{
  "model": "image classifier",
  "targets": ["cell type", "smear"],
  "moe_every": 2
}
Rows from block 8 of a small image classifier, named by matrix and row number. Rows with one number belong to one neuron. Each number is 500 + 25 x the weight over its row's rms, rounded and kept within 0 to 999. All counts start at 0. Numbers have three digits each.
Before each neuron's rows are labels from the 100 images, of 14976, where the neuron reaches its highest value: "patch colour" is the nearest of a few named colours to the mean colour under the peak. Only what is clearly more common there than usual is listed. The data: microscope photos of single blood and bone marrow cells.
# fc1: MLP up (model.blocks.8.mlp.fc1.weight, 1152x384), inputs 0-191
# fc2: MLP down (model.blocks.8.mlp.fc2.weight, 384x1152, transposed), outputs 0-191

patch colour: pink
fc1.451:525510421485519540538500515477503519489434478477542505479471515499531492466487515477482510497498488508492473499482503473493500499483489518502488522493506467491473494523556491503491530526515535509488478520506487484501456511513515492524526479477554526497536492492508499523527511490472536483520531504477502515476538550490501488531506466496539494492493527465495463512511488506485496512517444472483491525494518518496520517470505533471532483504512516511545477525461475482485492507523466516526465519499440486480507492487467490457497494488516492496481545479540510524497456509499535470
fc2.451:517514499495517522498503492503472494506477531534551529529549486527533476504475505494547474457488543453480480491459531513458483480481514518517489488476476478453488489501548450499494536492495513482480466462492480514502504535450498486527481499489515481510510491480519534530522531515502467462509543517546500453497528502494521480523476519521516485503514531516517490525482529505502536517522476498470499530510513492517466480470545474503522496514489504459526509506482439524513481532526505526524499509469511463487464504540498487501490471519488471492505519496523484470527462555500468531

patch colour: blue
fc1.99:523507516517480506489466496519541463496517527517490514448515512487453502502518494477481502474496501528508536507554493524465501524528503533478550503479494529498516458488465463510502483489523495487509502475454479463516539473507484507482458532507511484504482478519464482485488472517504484485470481516521510532540520508499491513486493509510489519509539520547524519499511509507498481510521549527524465522495482460491500502508466536490483514509496504526532529515553525530530519460505477472492496522493513548528532504528479479489495514521478484518461458543539449460541544469464520494
fc2.99:504506516479492525450501482509508467527505528507530477488487480547504475497442475487507486449473509486481492449479503532458505483523545518517477464470498475462492478499536500502477543486519457504485461462479482506520550526461519462512454488469503487529503467471500506530509537512495472462460535511512461487536524522505533504500498541476526486505512523528493495530481539476527515505549529491528475513528502503528514493474518498518542501458475520486529527499506447521519482544509521485547516465454528459485491454530511449484466477536488479513459551469488469477559486534519471495

patch colour: pink
fc1.507:500522460479488526498507529489479495507486466476497482496520500502534487504480513472485483542481499487499500493501511499473520477505530504520488501502500489473432486503549473491507518536476566521483503520483481463489467520488493479537524479477514520508511466490490512509548484483454528495528519496465520488456521538519515466535506486462531505488487517466474446448534485511523496513508464482455489494494495531486518506490527488491546504496493517516556458543438488477525441516504485500493463516465459499443484487498503491464482474497516530486499537498501512520466481520519528481
fc2.507:530523507512507526483488457513477467500460539525552495489489502523537487540480498533524520459483521514480455477482498477459506510503490523517496533452467484455491515528523485498473549500472483517472472459477498523467509510464459498503441498489497493504492480497485505520467545511488461474488530539508478473520507522479524450519469535480529499484526521520508495522477515511521533495518479465497465488503496478505471493462529506474532512494518501476539508477501454494512481494519495510518524463467495462495459500561497471499474483521481453499507528513499465481529476527504488494

patch colour: purple
fc1.250:506522511519491512502504514496480520472488469473488502493495516556504536513492508489454498483485514480490460500509525485495488472491531485500472470542494472496480509488516486517487530506520537500507531541514549486516512535509489448543540513464477533498519476470490529550542464480490517512498470479453495503489557540545508454511498492456545507471459509484489464473505522524522453495480497475483482499522531539519532486484522502549530491472496476497525484529476453450531477523481500453502464543500463489454476493487490476510501461511489517533495495505523505516465494506512477525
fc2.250:511494529480510517482489479508462467525490533525533524490511493539525479519464486505519493463485528476462479484460519523465540492518511515520455492468476489460489509468540476513463541479503471472485471458518474515500528517462516469527480502505483478527510465470513523540511527536516455463475525519527474475523523522485522479513503540497532462529515533521519511541498529483510534517543488472503456517526523457503468459478536468502518479479489497488524529485467463522519498532523535491531537491461535448483500482546506452488467451539494466487486540463505498471531467535520462529

patch colour: blue
fc1.643:528489510459504499530453444524468492486515525541498508452464461499460468474502480478486528494478550522475471502513522501515475499505499488453500482471463505453475520454500498474484482515505503527516506493528503527545544500513501511534516506475544522511510488439537500547529510517507567529492500531500476505484478467529461526519502494507499471507483484491466528527483493509457511519490518508528499543512529493485486451480530480520435448484504501527543527468470525470522514478482504518574534512465487500474494498506510482524488498482490538483501558467513500487458483501493532516
fc2.643:493491531477509524497483487506478502490497538508532530509540475531493482502465534484478481451480549501471505506461515509474513505527504493499475507463468506451492522456556458504488524495518467462500477473514502516547556526464519466521502524473505480525520457445516511564516534549502471491471511514531498469462537494485488504521514499509498462512500524491521470551466547497468542520509508481513463518537516507497453480478530469493487460490493479480528533479488497519532494528503539493553532516445518451460481495517519479523470459498495468487489556485484509482531464547513486538

patch colour: purple
fc1.64:487491477523541472528452512504492478472491465474485455459503519539503487514509502496454455520517527472495484453508541506520486469504488503476501440486521491495485500459514509510525492517508536518503522548496532513507492526525475522533538538481475541498538456488497493512540478492484522512496474454470489483526488520522495473485477506507494525500456481474464484477483470476485446468500513493492471490510482510510524519506494544529528462484484513491521483498514486478512510493489537518475516557503502468492509477485483505474541471519532538513479486506467523529524472499530476497
fc2.64:535478509537502506484490463521473453534447535475513441487457540527481470491512467481509488504507489502528458465458495514451506495553488507498484522494499512473523505478509507486486508481493486487480472521459514474497443488469470501479424479497482487495449444527482525501475551545464483487451511525516472513531505527490515479487493514482488503518483518519457500518493466454489506491505524475526479479500476497497477535492540542533551482546530487526525524494500498481479495520501509464513556523481493469467472473512489449526440475530527487453519556493450509527523487485539481444

patch colour: blue
fc1.403:514527512494504542490477503477523483461490498488507518466486542566509527499507482520486525474493498516466504516513548507489483480471509502511508532553505498515478517481514461475496467482509488483485544505447532490508508480484514473525484496492517522506475477530510524539504492461481496500447499519480490562536570497522505470515535480492492493444506525508508503484501492475471478505513524558549480537498505494461511445502447500540495478458502492543545503514500504483531501478503509477540457515520510506504566481474475455494500463511496480508489491526545463477485549465493477513
fc2.403:537498533474531537503502473511481464518502533485536515480548507526512509512471487485535504453472518480470487495456522519461515505483508521536465512456507481448470494475524464510482535488507493481497475483494492540498504512460500476543477505513477473524532473466523521544504530531518457474503531530527496468521531531486540495510518525508529463527515531508522482544484550484506527489519504470476463505516492453483475458479536473505521492481471498484521503469488474506495516542525549492528520507477529442460502496535489447486499469523490465460499524483504491507543479530508458508

patch colour: purple
fc1.416:534530491522499530512501479498496541482464471475484526462507499539496520520482520481468493534482511501488480488541496496489478463485518515453487478498496460471468458505511481521487540534518508506526518541467529505477500514523515444535477540480473558485499488487461507539533450489516522463506471480450497519525500509519523509499483551460554529474535500475515456480527516513548464482518506487451495518542529534500516498507497495524555506475496478539526464528501471450516470505489487472488447525507473519485479517504475454517504488520463528518502457538529471489496501506491511526
fc2.416:514500502466517512502506476515536501513521495533543503489535457534530499491495496478489483475442493492509540458508518518473482456505510516487480466462551477461463505517521473538490542462548486483532468471517484550506545477491532518547479498521531445535542470464533485533544516510503491462481508480511504474521496470516548539478513500540524504507506526505516509542489546507495499520541536514518524556472510494528511496480519499484506486462483521515495543460480467521515515529531539512518489479490534471507527491502477463482485472532470481519476520477523475489529499517491487537

patch colour: pink
fc1.173:529514474507530485509534503530485508520473490500523514483477477493556492502518466514464496480505483472516477488505494534492492475469508513507504483540473490476462495529527526517493511491504514489516526500480487533523491505485466466525464511485514505497521523482536533511525484505482493485497528491484531505530509559523520492523525543487517561411531534492484449446495484521511466498522507507501490497526496515512561529492476537478524510487488495522519467514472461488544505548467500475491496549516480506488509503488472472492528475531494505504483486551538490487489462486503502490
fc2.173:536522485502530516504534520497479477510463527537538542498526483510566477497463475492514482455499508476477485488472522499447490495485494531502464475511483476474486514482556466525466531501515523516470470459510490525484493522466497476497485495487521500506511494470534533516552535504513465455501521501534491454510530514518545500502497531493521525492512535534518509522485492525521514514533484490478501516515514484490505471476535493507542514457463489487515491499492458529526475537493489473520487506484505479492503501545510496462493470523519479479490488491546506470540487544539474509

patch colour: pink
fc1.439:457539505508496506486480525479467512522532464485501448502521546536483523522489518512537538556478461479479528500489515494520501462499536508547513496508512467491464524494510472486555482483503535466478494529514506465490507529539501490499548490490460510503529487508536526532484491473465528559498503476478509482490559515514463477529520464502507489519445514475489471476491535488501471491481473495487506510495488510507523478456519504498512536519525521447503489522497494484489491512500493507563485523505466497451473457513515484484498463504486484503498520505482536559473516510494495518
fc2.439:489538535530485513455445465511501481523485491484543472516515563542468540495511499511521516511458494490524499529499511476507483485539498488514490560472497458458503509507485479487518484471500506477513450490482478459479502473481509493523472533528492501534479475523516513541440487507502454509506497509514511504497519518459489474490495505483517446535504518531540490510497525484527493505510517481526473502495532486495464476487513503506481519528542539500515504509494463465499511475563507510492498510467515478507484499556488440517460478546480459502509534505480469513518487504470518535

patch colour: blue
fc1.280:494484469496515546531458480534527470505505499493493517455499495475484478479476497466495493497484556560505523501472487510474488508477528516464518529486482504495471521524525463478522490465512493516507463478495517488483509482482477498506492524516511488527481456529524490497520478509515570498520493534513464516523506490512509502464500484494475494522462518542487533515490481500486534527497513530528504547495489499513505455504518505490501487515480489520552525540488513524523523505486470504544490519454462552509500489526448493483461514511528470469499556501477495518506533500487497485
fc2.280:516492535470525543505500497521492473540492514536545528513548474529535515489468514476515485454491526471471513502458535550464478480516513514525467490495504490469471498468536473512481530452538494467461462465516479525535544518471517470535498495528509468536519469458528516541530534526502472476461526531533506475520524478479507521493513495535494468529499540519540491543472544472464513516515513507495503541500518487504484462474531493499525479462473489482518531499474482537527522543508539499546505530463540464487533502514511471491486455532504473487499542456503521498541489546523469526

patch colour: purple
fc1.549:488485493495462471503452541495540479506494469557478518509508478467474472523490506493505477470501533498502485495555498503492502499520532490506534513495507487571481518531490526522503485488531523486523526533467506469519539500505483499475498453516483507498500490536476466458433435521460479504529521479507547531485538479523495484496499473487522551488533499520513512461500490504500498508512472505531518530486475524487532510456512502505462510519510486492496513510495512514477514530519502455502508478499532504543514488491470500476496538515534529487471514534488464477538527504488452472
fc2.549:493500543456509527491506485516519493523490510554530533509520461537530485504453492482496477447474522471460523490485513562473488471510519517508467468486503490477500493494554494531469551452536475483485477459513489524529554500459506482525496475502524479538533470456530494534533518500510474468476528505494512456504528463492524520501513504515521494493499519510512497541484529495490534525549501514525521534504514497523514464469526492505516482465493476495512540505471471538524486541516528510544498494471526468509519493518509494483483475514484490522497541450518499468551479541510468527

patch colour: purple
fc1.733:524477473531533464538466505458506443471504477474489442484479474489477501495505478489492484504524504466545527506482566504536474515471508519523535516481511474533514537483472510461535464514520530479524496545480527479477457560467455534504527470529507487508540516534476488465448444528469493530495518466485499535506538476552529475481506464532454525510479515490509520493541472463465481488468462524503507496534475511496449543493482483530486475503563537466506496518492536529486535478501526505524493506482550550540489476484464508448519519472548520476485512518470502540518472483487483501
fc2.733:545485472497522539462499477520476468505509559508542492474517507517492484543486459507515528472467470476453457448445517532466513485478519523529481491479493515441471493531517499487475540470484488500457503452454507524484516527476454511519436487497493487519534479499508501528495535531465465467489554522486506498556535521489505479492495511530509491480508529512485498503489538509503527470530529482512469478506474475509510514466489494490550487467469493494533498473488480546483509520514545517528534514495505469454513482541457483499509481522452462512484536509504499515507476505491479475

patch colour: blue
fc1.685:534471502514464540522477460540480412480481528546490529458494480471475468472514486468471490492514521553525484513490520531507482498509530482444495501493451531505509494449501493474493476483529471505486490481459467541476475465463482518488455510486515476503461468546484499496494499508485519534506481531494502526496479470499485525499472507499473525488505518491474524511495481510486522530516541531512503507508482482469460512518489535484485475509507505529534529512511511506539515488468516477553494508485515529530500522505470504488482506492500518490496525530469480483524549498465527497
fc2.685:535480522487519535498487466535478456494484537523529530482515489528509490533465481496496492450486512507477499488458537522471524479507526509506463508479475475454468521475534479516459545445511494492479471465514469533495523494477512469525467489498490466527538464458514527549520540555485479487451517515531502477505533506506519512490522506485515461518503545521514496550466551494465523521529498450518461506512511479526487472461536486472528479465496487510535525475510488537505517527494547470534515482465541465470515516539503480491474452532486470487478533476492495497534480542508484514

patch colour: purple
fc1.656:507509525507463483497515543483546475509495529504518529470494524464487482530494497530514497477506533506507500557511501516487509546513518490503538538531500540540493491485469513497426450464533511463470480498501505480521529446503486491460502505538494487505511496512527473455484507492520499523484548488510497504501553523498443457473507498499528496511531520535512503495520478529518523527541517526506500504532535495517517485458486522517513526530495471510532532508504528511498497527520487450525496501495500523484538499497514490507489511535540478512469543477491501506531522441471479446
fc2.656:523492533483521528505509487507496485520492530518545527519536480535533506495479506476504480469486518454477493482466533545462500466506508522523450484489509483455472503475529483517475544457517489468495464461517480501499542501471514483522482496512505463538523460480528510538508528537521447452475521515524490462505516497502540505498504502517519478513516541517541491543497531480474517515538500492516483524485502482500489449468543488511524475494483506497517511484482461526532513551538539486542531515457545460500505488526485461475464447545506456488492528446513493482549477551514468515