From a checkpoint of a small image classifier.
Model: 9.39M parameters, 64-pixel images, arch coatnet, patch size [4, 4].
Training: ademamix at rate 0.0005, held-out accuracy 93%.
Data: trained on microscope photos of single blood and bone marrow cells, 194171 training examples, 5.9 epochs.
Rows from block 9 of a small image classifier, named by matrix and row number. Rows with one number within an expert belong to one neuron, the router's apart. Each number is 128 + 32 x the weight over its row's rms, rounded and kept within 0 to 255. All counts start at 0. Numbers have three digits each. After the name is the row's rms in percent of the matrix's.
Before each expert's rows are labels from the 100 images, of 14976, where the router gives the expert most weight on average: "responds to" is what is common among them. Only what is clearly more common there than usual is listed. The data: microscope photos of single blood and bone marrow cells.
# router: router (model.blocks.9.mlp.router.weight, 4x384), inputs 240-287
# up: expert up (model.blocks.9.mlp.up, 4x384x384), inputs 240-287
# down: expert down (model.blocks.9.mlp.down, 4x384x384, transposed), outputs 240-287

# expert 3
responds to: smear: peripheral blood; cell type: platelet
router.3 129:116130088094173122137055140163160138158161093175142098101133140108092111204126146084085102113094114150142120094120092040182100183108148157148108
up.0 087:157104084164116076099152130110184098104083171130188153172074088118108150146052116185126198187152149079127136084128157168062129138106094095172127
down.0 088:173169085104112150150093126119125053156144104117161169128188148093048155136098136138076107114200081131158122133141170108093121102024125124173066
up.1 092:114133157135159195158156135166069104146107137098090160111185137098142171063167089125171185067081122180075087196171099119153142143194114137080191
down.1 085:017134161142196155109186151097106146137126121139121174119157157147085113132092101042133108114120132122138080094105128141118156132089123104103157
up.2 107:130116191201123130099147145146090122185122118106087112091138122104138135087120115138132204125118082171126100137145145182121102127177139089080130
down.2 115:154107132130081132113150110128108042103129136118176151154125161111072168121133127135143130154157157083110176106121122183113147111117137114158082
up.3 109:116166107171123176163147120120107083125140066076123102115148142097128200111159057136176181092098135161097133152129123131138207134166123097108184
down.3 108:029118146170213108140126131093117203111145134110075102129097151138110094076104137065156148081078146099109065114102161111117130150131179172117152
up.4 121:114108162162092134068147144147118140166125125114126137100185136118124120102122126104160146152204119166139159158127152185140117109171112114083152
down.4 138:133060114153049140088138124145127089159156161103207112178114142109049122144133118146144129113118140107163139094138085197105072121140131100158084
up.5 106:164124084135105111066145095095178140058128125135120145172086139145077126160071132175119131129176109147131140089151148158037083076079048156151080
down.5 117:152144165131125146147124099109073104118100091104143164099127120150104151099165132153091137112129109110119145105114209162115110160119137119162065
up.6 095:156061114140117088125127133169132103162103159117100076157120087141119111125091087145165151122171169133125122043095103118105142140136033143158156
down.6 083:193167064145128093149122098124130117164147136122162133199059166146113125142120162152105142169149155150156139114179172108081091072171174141185142
up.7 107:183094168167107089124119166095154148165088149126148119164111081164119074135144174125139087180108069124114128066092096118146123130165123128084120
down.7 112:104113096136101120099134133192156120108159103143109094125127103104130091162125095137136117099100118104154116083150096124127074099099121126147120
up.8 130:146103104131076106144137112113057124127146131139109217159122167165095121125134119140119103181214143125112145140122153113107179078109095141153109
down.8 139:195114133138093125158152109186078090175173135155178116178119149123158149144110162111083087206171179126123133188144126124135150089116110143118166
up.9 085:143123069127108116101133117107182113069138121142169158166126158126097137147073088189122155162145107144134129097171159144073114092090091113211107
down.9 097:137157147112141155153138102098104125126136069072119180044166133121102159078173118144088151096182106137112127126099193166103093151061117096172079
up.10 116:130101154126073129154156164090089155185122153162143183188158076165129104162145143102155101145103150132146100123099110119157163132123077117064164
down.10 112:224118119124097131123158160174165050160176104104148087091170125100130203168101091176099168164185115141111158180162113159132131120095093124142097
up.11 121:124154185169135105145181112124121148134087186100110119116179107136138123086115123122192184116145088142147130164139146162122132105171132109112186
down.11 137:099164095161175161115174160125132163107116113091167074161137106137080095131120143165156124080066137111172052086139176185119078085153117086114127
up.12 096:144109179178114129153136108133156100137069158067169098116150098114147136131140083156200197148152190126137158159099189168132167157140139083144172
down.12 091:139142171128147140114094105191102163122191145148141117163121190138146120133115164060088133142129151128166137171134130156107123106111191131093057

# expert 0
responds to: cell type: plasma cell
router.0 090:119169158115161157191152084106123141068072206142153190170093060148174129080106166210175150079130142081153112151124104149057152109119134102107133
up.0 120:180178122094119086151132090147107091149166122072164118079084123106123145144180163161095096137110116177127146138137189167175150141136144136087088
down.0 134:068094182153102168174156139069102069082080123145135184133179112147156104141138107095134172128120085086164124137114177162101192159107159117086147
up.1 082:114090125116151101033134147179160189138094129178105077152109103068094112142121094116120120136136092091140115150121088134122083143176117109152124
down.1 067:095128104168128121169143096100099126131115104134142136156166137144138050207091103127137126102144095103193046084188160151098119083061154137115147
up.2 105:127131137134119118158079149087135144144164098160127127072132107076165126152136133130174163101113058171112136147124147166126184140146106134088118
down.2 110:131084105201137123149208142118140051150094127077150110124195089146115131138087081093123188159126125120204126158118130172119148114149139151171157
up.3 111:110118160121127059100076114144079194167105158158093160204090123149116129136123108117106133146192153143145145127078129096177127128114111125138135
down.3 114:075156107118171144109108115129115157129132119067071096144063152110133104125098074142144176123110164154125099113126160124100117194164150148115141
up.4 098:089140148093136121147163099125117112148161120126094176119100118152109157149121061115105072169115163075122108123127084019167172175097111113146109
down.4 092:189129078135124122060119074148122168094130115073137087127136092120120135147081154132149091137122171173150100143169127103132078078187104154111155
up.5 096:157128166181115103160166131078106101130116154107132162110124103132132175076157141152131072190128143104102187146120150143150180166167112127134119
down.5 090:191128136103095128088111110152121137133056110053151130139172114150083186130175171133165127171131140163081137155130110113148137136163104134131083
up.6 082:188130130131107079095125121168133155167128148091122140117101136094088111111137129181119128165201108221136152115130170179138110138141105157069121
down.6 103:094135163172101166186152105107067093135127094163157185114157110163148090184142137083074172126116080157165087158167180171101172145079160113076125
up.7 106:154116110086097120145112153074171096121167155161127060114129174123136118092144139132126086090133031152142128071085054094104129119101077137145075
down.7 102:080079182153091159139165136081176108161096178129127107132174098172153086095099107104165167099133137089142138148074109171115176180117107106150181
up.8 109:092047155180159122058102190120137154120103144154156126152139134089167153125103075093099173152169114109146135116106127156114141166161143122128130
down.8 107:120088152190087124161188103096079069162108152117185170136183134170146113186142128102109148158170105091171123156108146168154189164100142101123126
up.9 068:086124153132136123039119168136144162133092142164072057168127151092081122104144143133130127055117032133092081104104097114164060152178110137111076
down.9 056:095147068108107124146112077094176109150140140154195140127127196113097091051120141138195112096106085160159107097125139156121131076070125105181098
up.10 115:179136074105121098149156101109112079118125085067124124094144132176112158163163126133110120164132169197104169050115065100151149120116102166130135
down.10 127:070090139182097150136190139119112084130140080137136161169181095174149110177070077076113147156163127112163086098175132152089163134084147110089163
up.11 109:150137132129089080125138113150065078136168103089114132115025182108089151156179152136115111115143113162095145139136166162159148123095105169088053
down.11 103:091151150110121150117103094097134137067121131174180194147124135107137098142144114146158100148128123088143129131096177170105180171126104108076147
up.12 115:083058149156134111053112177185117137139169087191143150132159173069183121132107062085135172162184127126157141115124128143126144144110121129069120
down.12 116:086100174138099112140143115116114160135074141191170172144160105183180108147148138076151122156159125114154163128088102157112221176093129112089160

# expert 2
responds to: cell type: erythroblast
router.2 075:202030148119056135146190165117095108152104155073123178114153123128122119110144100157096090151145151122113108175098166135110125112126109085159086
up.0 090:149146123061112158164106160095213141181154062135201110098177137164145144116144140121114092131158148156132128131136117116132157126112066090131132
down.0 091:077141123122127151067165128129101150100149091128119155141189124225076125198092115090074104151118111160185090068183126147125090077038112129075101
up.1 077:113143144107162109090136142143159069110158133109156172121123151126086190106153148155088098097112093125035155096110077129155128175101147121097076
down.1 076:132153126145186176168124143094153083153120106116142124102169098119138162134086169191144192116123164112119109143136170154084189178129117095119197
up.2 075:148149156111095098133123133086171110090151185122172127136092109128120157131120094087088082154160083127151160102122144110143186146144112148156096
down.2 079:095151170145130136120150139058111132108110139113124189166163146224093080123138120108116116170130092112083110094166157165116144141097165119130093
up.3 097:072102081140111073065143198121096168102188135196119145159088175152108115141076134084100114113133109133136131083154102119137116081110122147075122
down.3 080:141149129147145111095141155136135134080104161050106090065066168115142135096138118167163160116117148137120131097151159150123091171232133155165082
up.4 086:190081161130114118082129144130220064109098165086188108116097092156140133150139177120140121183177140105124172133106137124118118120136099101124127
down.4 099:092170128137108198132113103109126131123106082159163141169209127158102098156111130112137115122157131149171096114149146195098134106056108031098160
up.5 117:109125151100097087127142163142067166147144143187118160213131105200154131157110140137127075140110066149167136118132089101171160096157090129023129
down.5 120:134122126128176131156140161118179121071089135107127121103191118174136120132119134170125176121121082160149107125173161169148095164163138116125118
up.6 059:111127118071072156167117137082177106146146080146192178128110129170128091155140156090138076156133132095162134108118134189175173098076162082140121
down.6 064:079144115146112169112136112095125102155122087119148147158171096208077092216141117080103134137114118125207073097125124164120128118052168127073092
up.7 066:082161068093146137085156128151134123118149120125152101117103195108091124114132125163160138106083164127101093121169094148069111077076131137116142
down.7 071:154121127178122102172151149093132072086119112145179124121215139168126112116134185099130169141171083097155108173132197152110159132141176133141110
up.8 173:154154079129177166163118111124126079114143061108072124126120164151080146141133112160111150074080110135099092108110143080144090104106138158170088
down.8 160:112077129145147067095186151094150134043108136095100147125200115124103082135102076140170089111073153082165135101117168097151161118138073175133164
up.9 075:172129158088163100117082083162115137139126154174076172092106168082109204103182171141115126157142101126089169114141122090128115151155074190109097
down.9 072:137114144104123117157129113152148165151138133128144121146151115148136110146121144165105199094169131119185098168140177127148150193092120127118116
up.10 129:146136179086144111104110132122128060151149150129098123123111170102093173066177131154103119132171083126064156071116082134137111173109149165107099
down.10 114:132136146167170160160170137138153098153125104148169147096208101136141114137098142150102168137141119116157067187157196158170179177095121070091164
up.11 076:170152146135183148140081124156212045138107166051127109105119113126137171098141109131133131151116154125106116086087140123169135200152159108132181
down.11 073:128118103163113098111128113175152101169097125123192065121150119110107143125107137130164164122168180149127162148105171174146162140154087114170191
up.12 153:144179154044095138157088122107151136164149065185139177137167120173140146128155150119127075140151125150123153141104064101124158122100100060092112
down.12 161:113116119127143151134138166131131137074148122134137145138192122195122082160075134109086121134141071199207081132222123176116103073101128115073118

# expert 1
responds to: cell type: blast
router.1 098:119111123204097122086149164111119099115099086080098114124148135148154146091110113140173164149185104192122179120147145186148121115147101135101143
up.0 105:072110118184146177148187152136152156089101104113146130144141121116158139185113085109156160126052159077141102147163109123079129104155132077140147
down.0 111:092115155183128145183196117114095100149116126149135138130157128191127048137121117077068176150151068122202089186175132156142131146092205101098135
up.1 074:130172164129092111157112075144132127125122112104161161111107119199124203156177122089107096141122157125092155128084110135198176165107175088158076
down.1 085:117122128184101176175186140107093107115148095129166166134153128161103073144121116098063140149156096130135077168158165160127144112066174112108105
up.2 097:174149143098079053085105058060093150125158190175118168135112106158082104142129180178136099104116110171162134122115134121171136128104113161135089
down.2 093:120066124159159132094139175096182136135126171168148161148171132108137102172082105098145158133131120135164089132132107152080166087111099149130158
up.3 107:096137184130100155170094151080145119145163130153122085114108102121157109122180110092123124101135063157157130162109137159138149138115180119137089
down.3 116:058131148148066167136173110099125120097110089166149138126167141150135089124132138109155149103108084090174102136145141169117147112115151045101143
up.4 073:079115117116073125187134134112136188162141096163157139074112120119145182136138118072116100140107126097109176134090103076176158167117107074145145
down.4 096:108123149181079147147186103080103103137126107188174169157175134181109078170142123081096130143163088083178075166169166158134148146083168092098130
up.5 109:095122160125151141156145130106084092137156096136069115095161142110139101152176083130130140046101110150117091163139145149148121138096187113100107
down.5 123:108124168164079184171161099120107094153116092130137119095139125176119115132148139116109184148162075105160085180162181172146144161108184052103104
up.6 082:135151146101080034099156070115066162129166145191147185134062081123120154122122133171122089139156120163161155093140145089176159134118080095128071
down.6 076:084087105089131099107091134091186154093139186159100160153132158055131154117092075149202136082138195132148137103103075119070142119144049156147164
up.7 096:107149070097113092155187115104159150110166128153118123140144140142118082105118085119147066098112105134160105127169096103127124086104099162130134
down.7 117:072120135183108180155183147076161104097151119189170148152211126175118045124107153094106136115134087085192062123150130177087129106084159093110174
up.8 092:164142136091109158199118121130072057143138072095109165129163180117094126147204134135138130098099099159072075135137121182166130135117164113124117
down.8 092:111173095146129185172098103114090154149128102097092116169135107197099047132115126151128174075079128141178065105131184146131097124102193121142117
up.9 112:086102150106127121128138117163094094166157076141076150106114184084127175115137070133111148080148131101102118160134178130137113182102120111114104
down.9 101:114178182155112161167135074172089142160085102067096064100091120127140139064167147185166180145133101100149089145139152147196094166172158041143091
up.10 099:125083119138113103094135143092127099113144151133075150130055178114081100092152121131097086124121082055074098117111118110142102141104115199107076
down.10 105:072109144200066156102175145096066078140163107140163140151159138118093055132116121089128146148160070103164058152160161175117066110107170105071107
up.11 125:151128179119139112134000127140125153166125177116114146107116126121131115129156153123092117140129132177138148129075167101133145162136142165152120
down.11 121:120117175123112122095128178065138144111166109164186122135152157109166150105144134099157096139145169078091136141069104167112185134082032149093157
up.12 089:097101129094148080088064122182150137085110140145135114140069141108113145132104136114120106076115112075081148154098152097101101125075094120148092
down.12 081:107115158144077170072168159148045102136164085088154109178135119149138141114132119099188109173105136103126101156178087149131133108163094148016152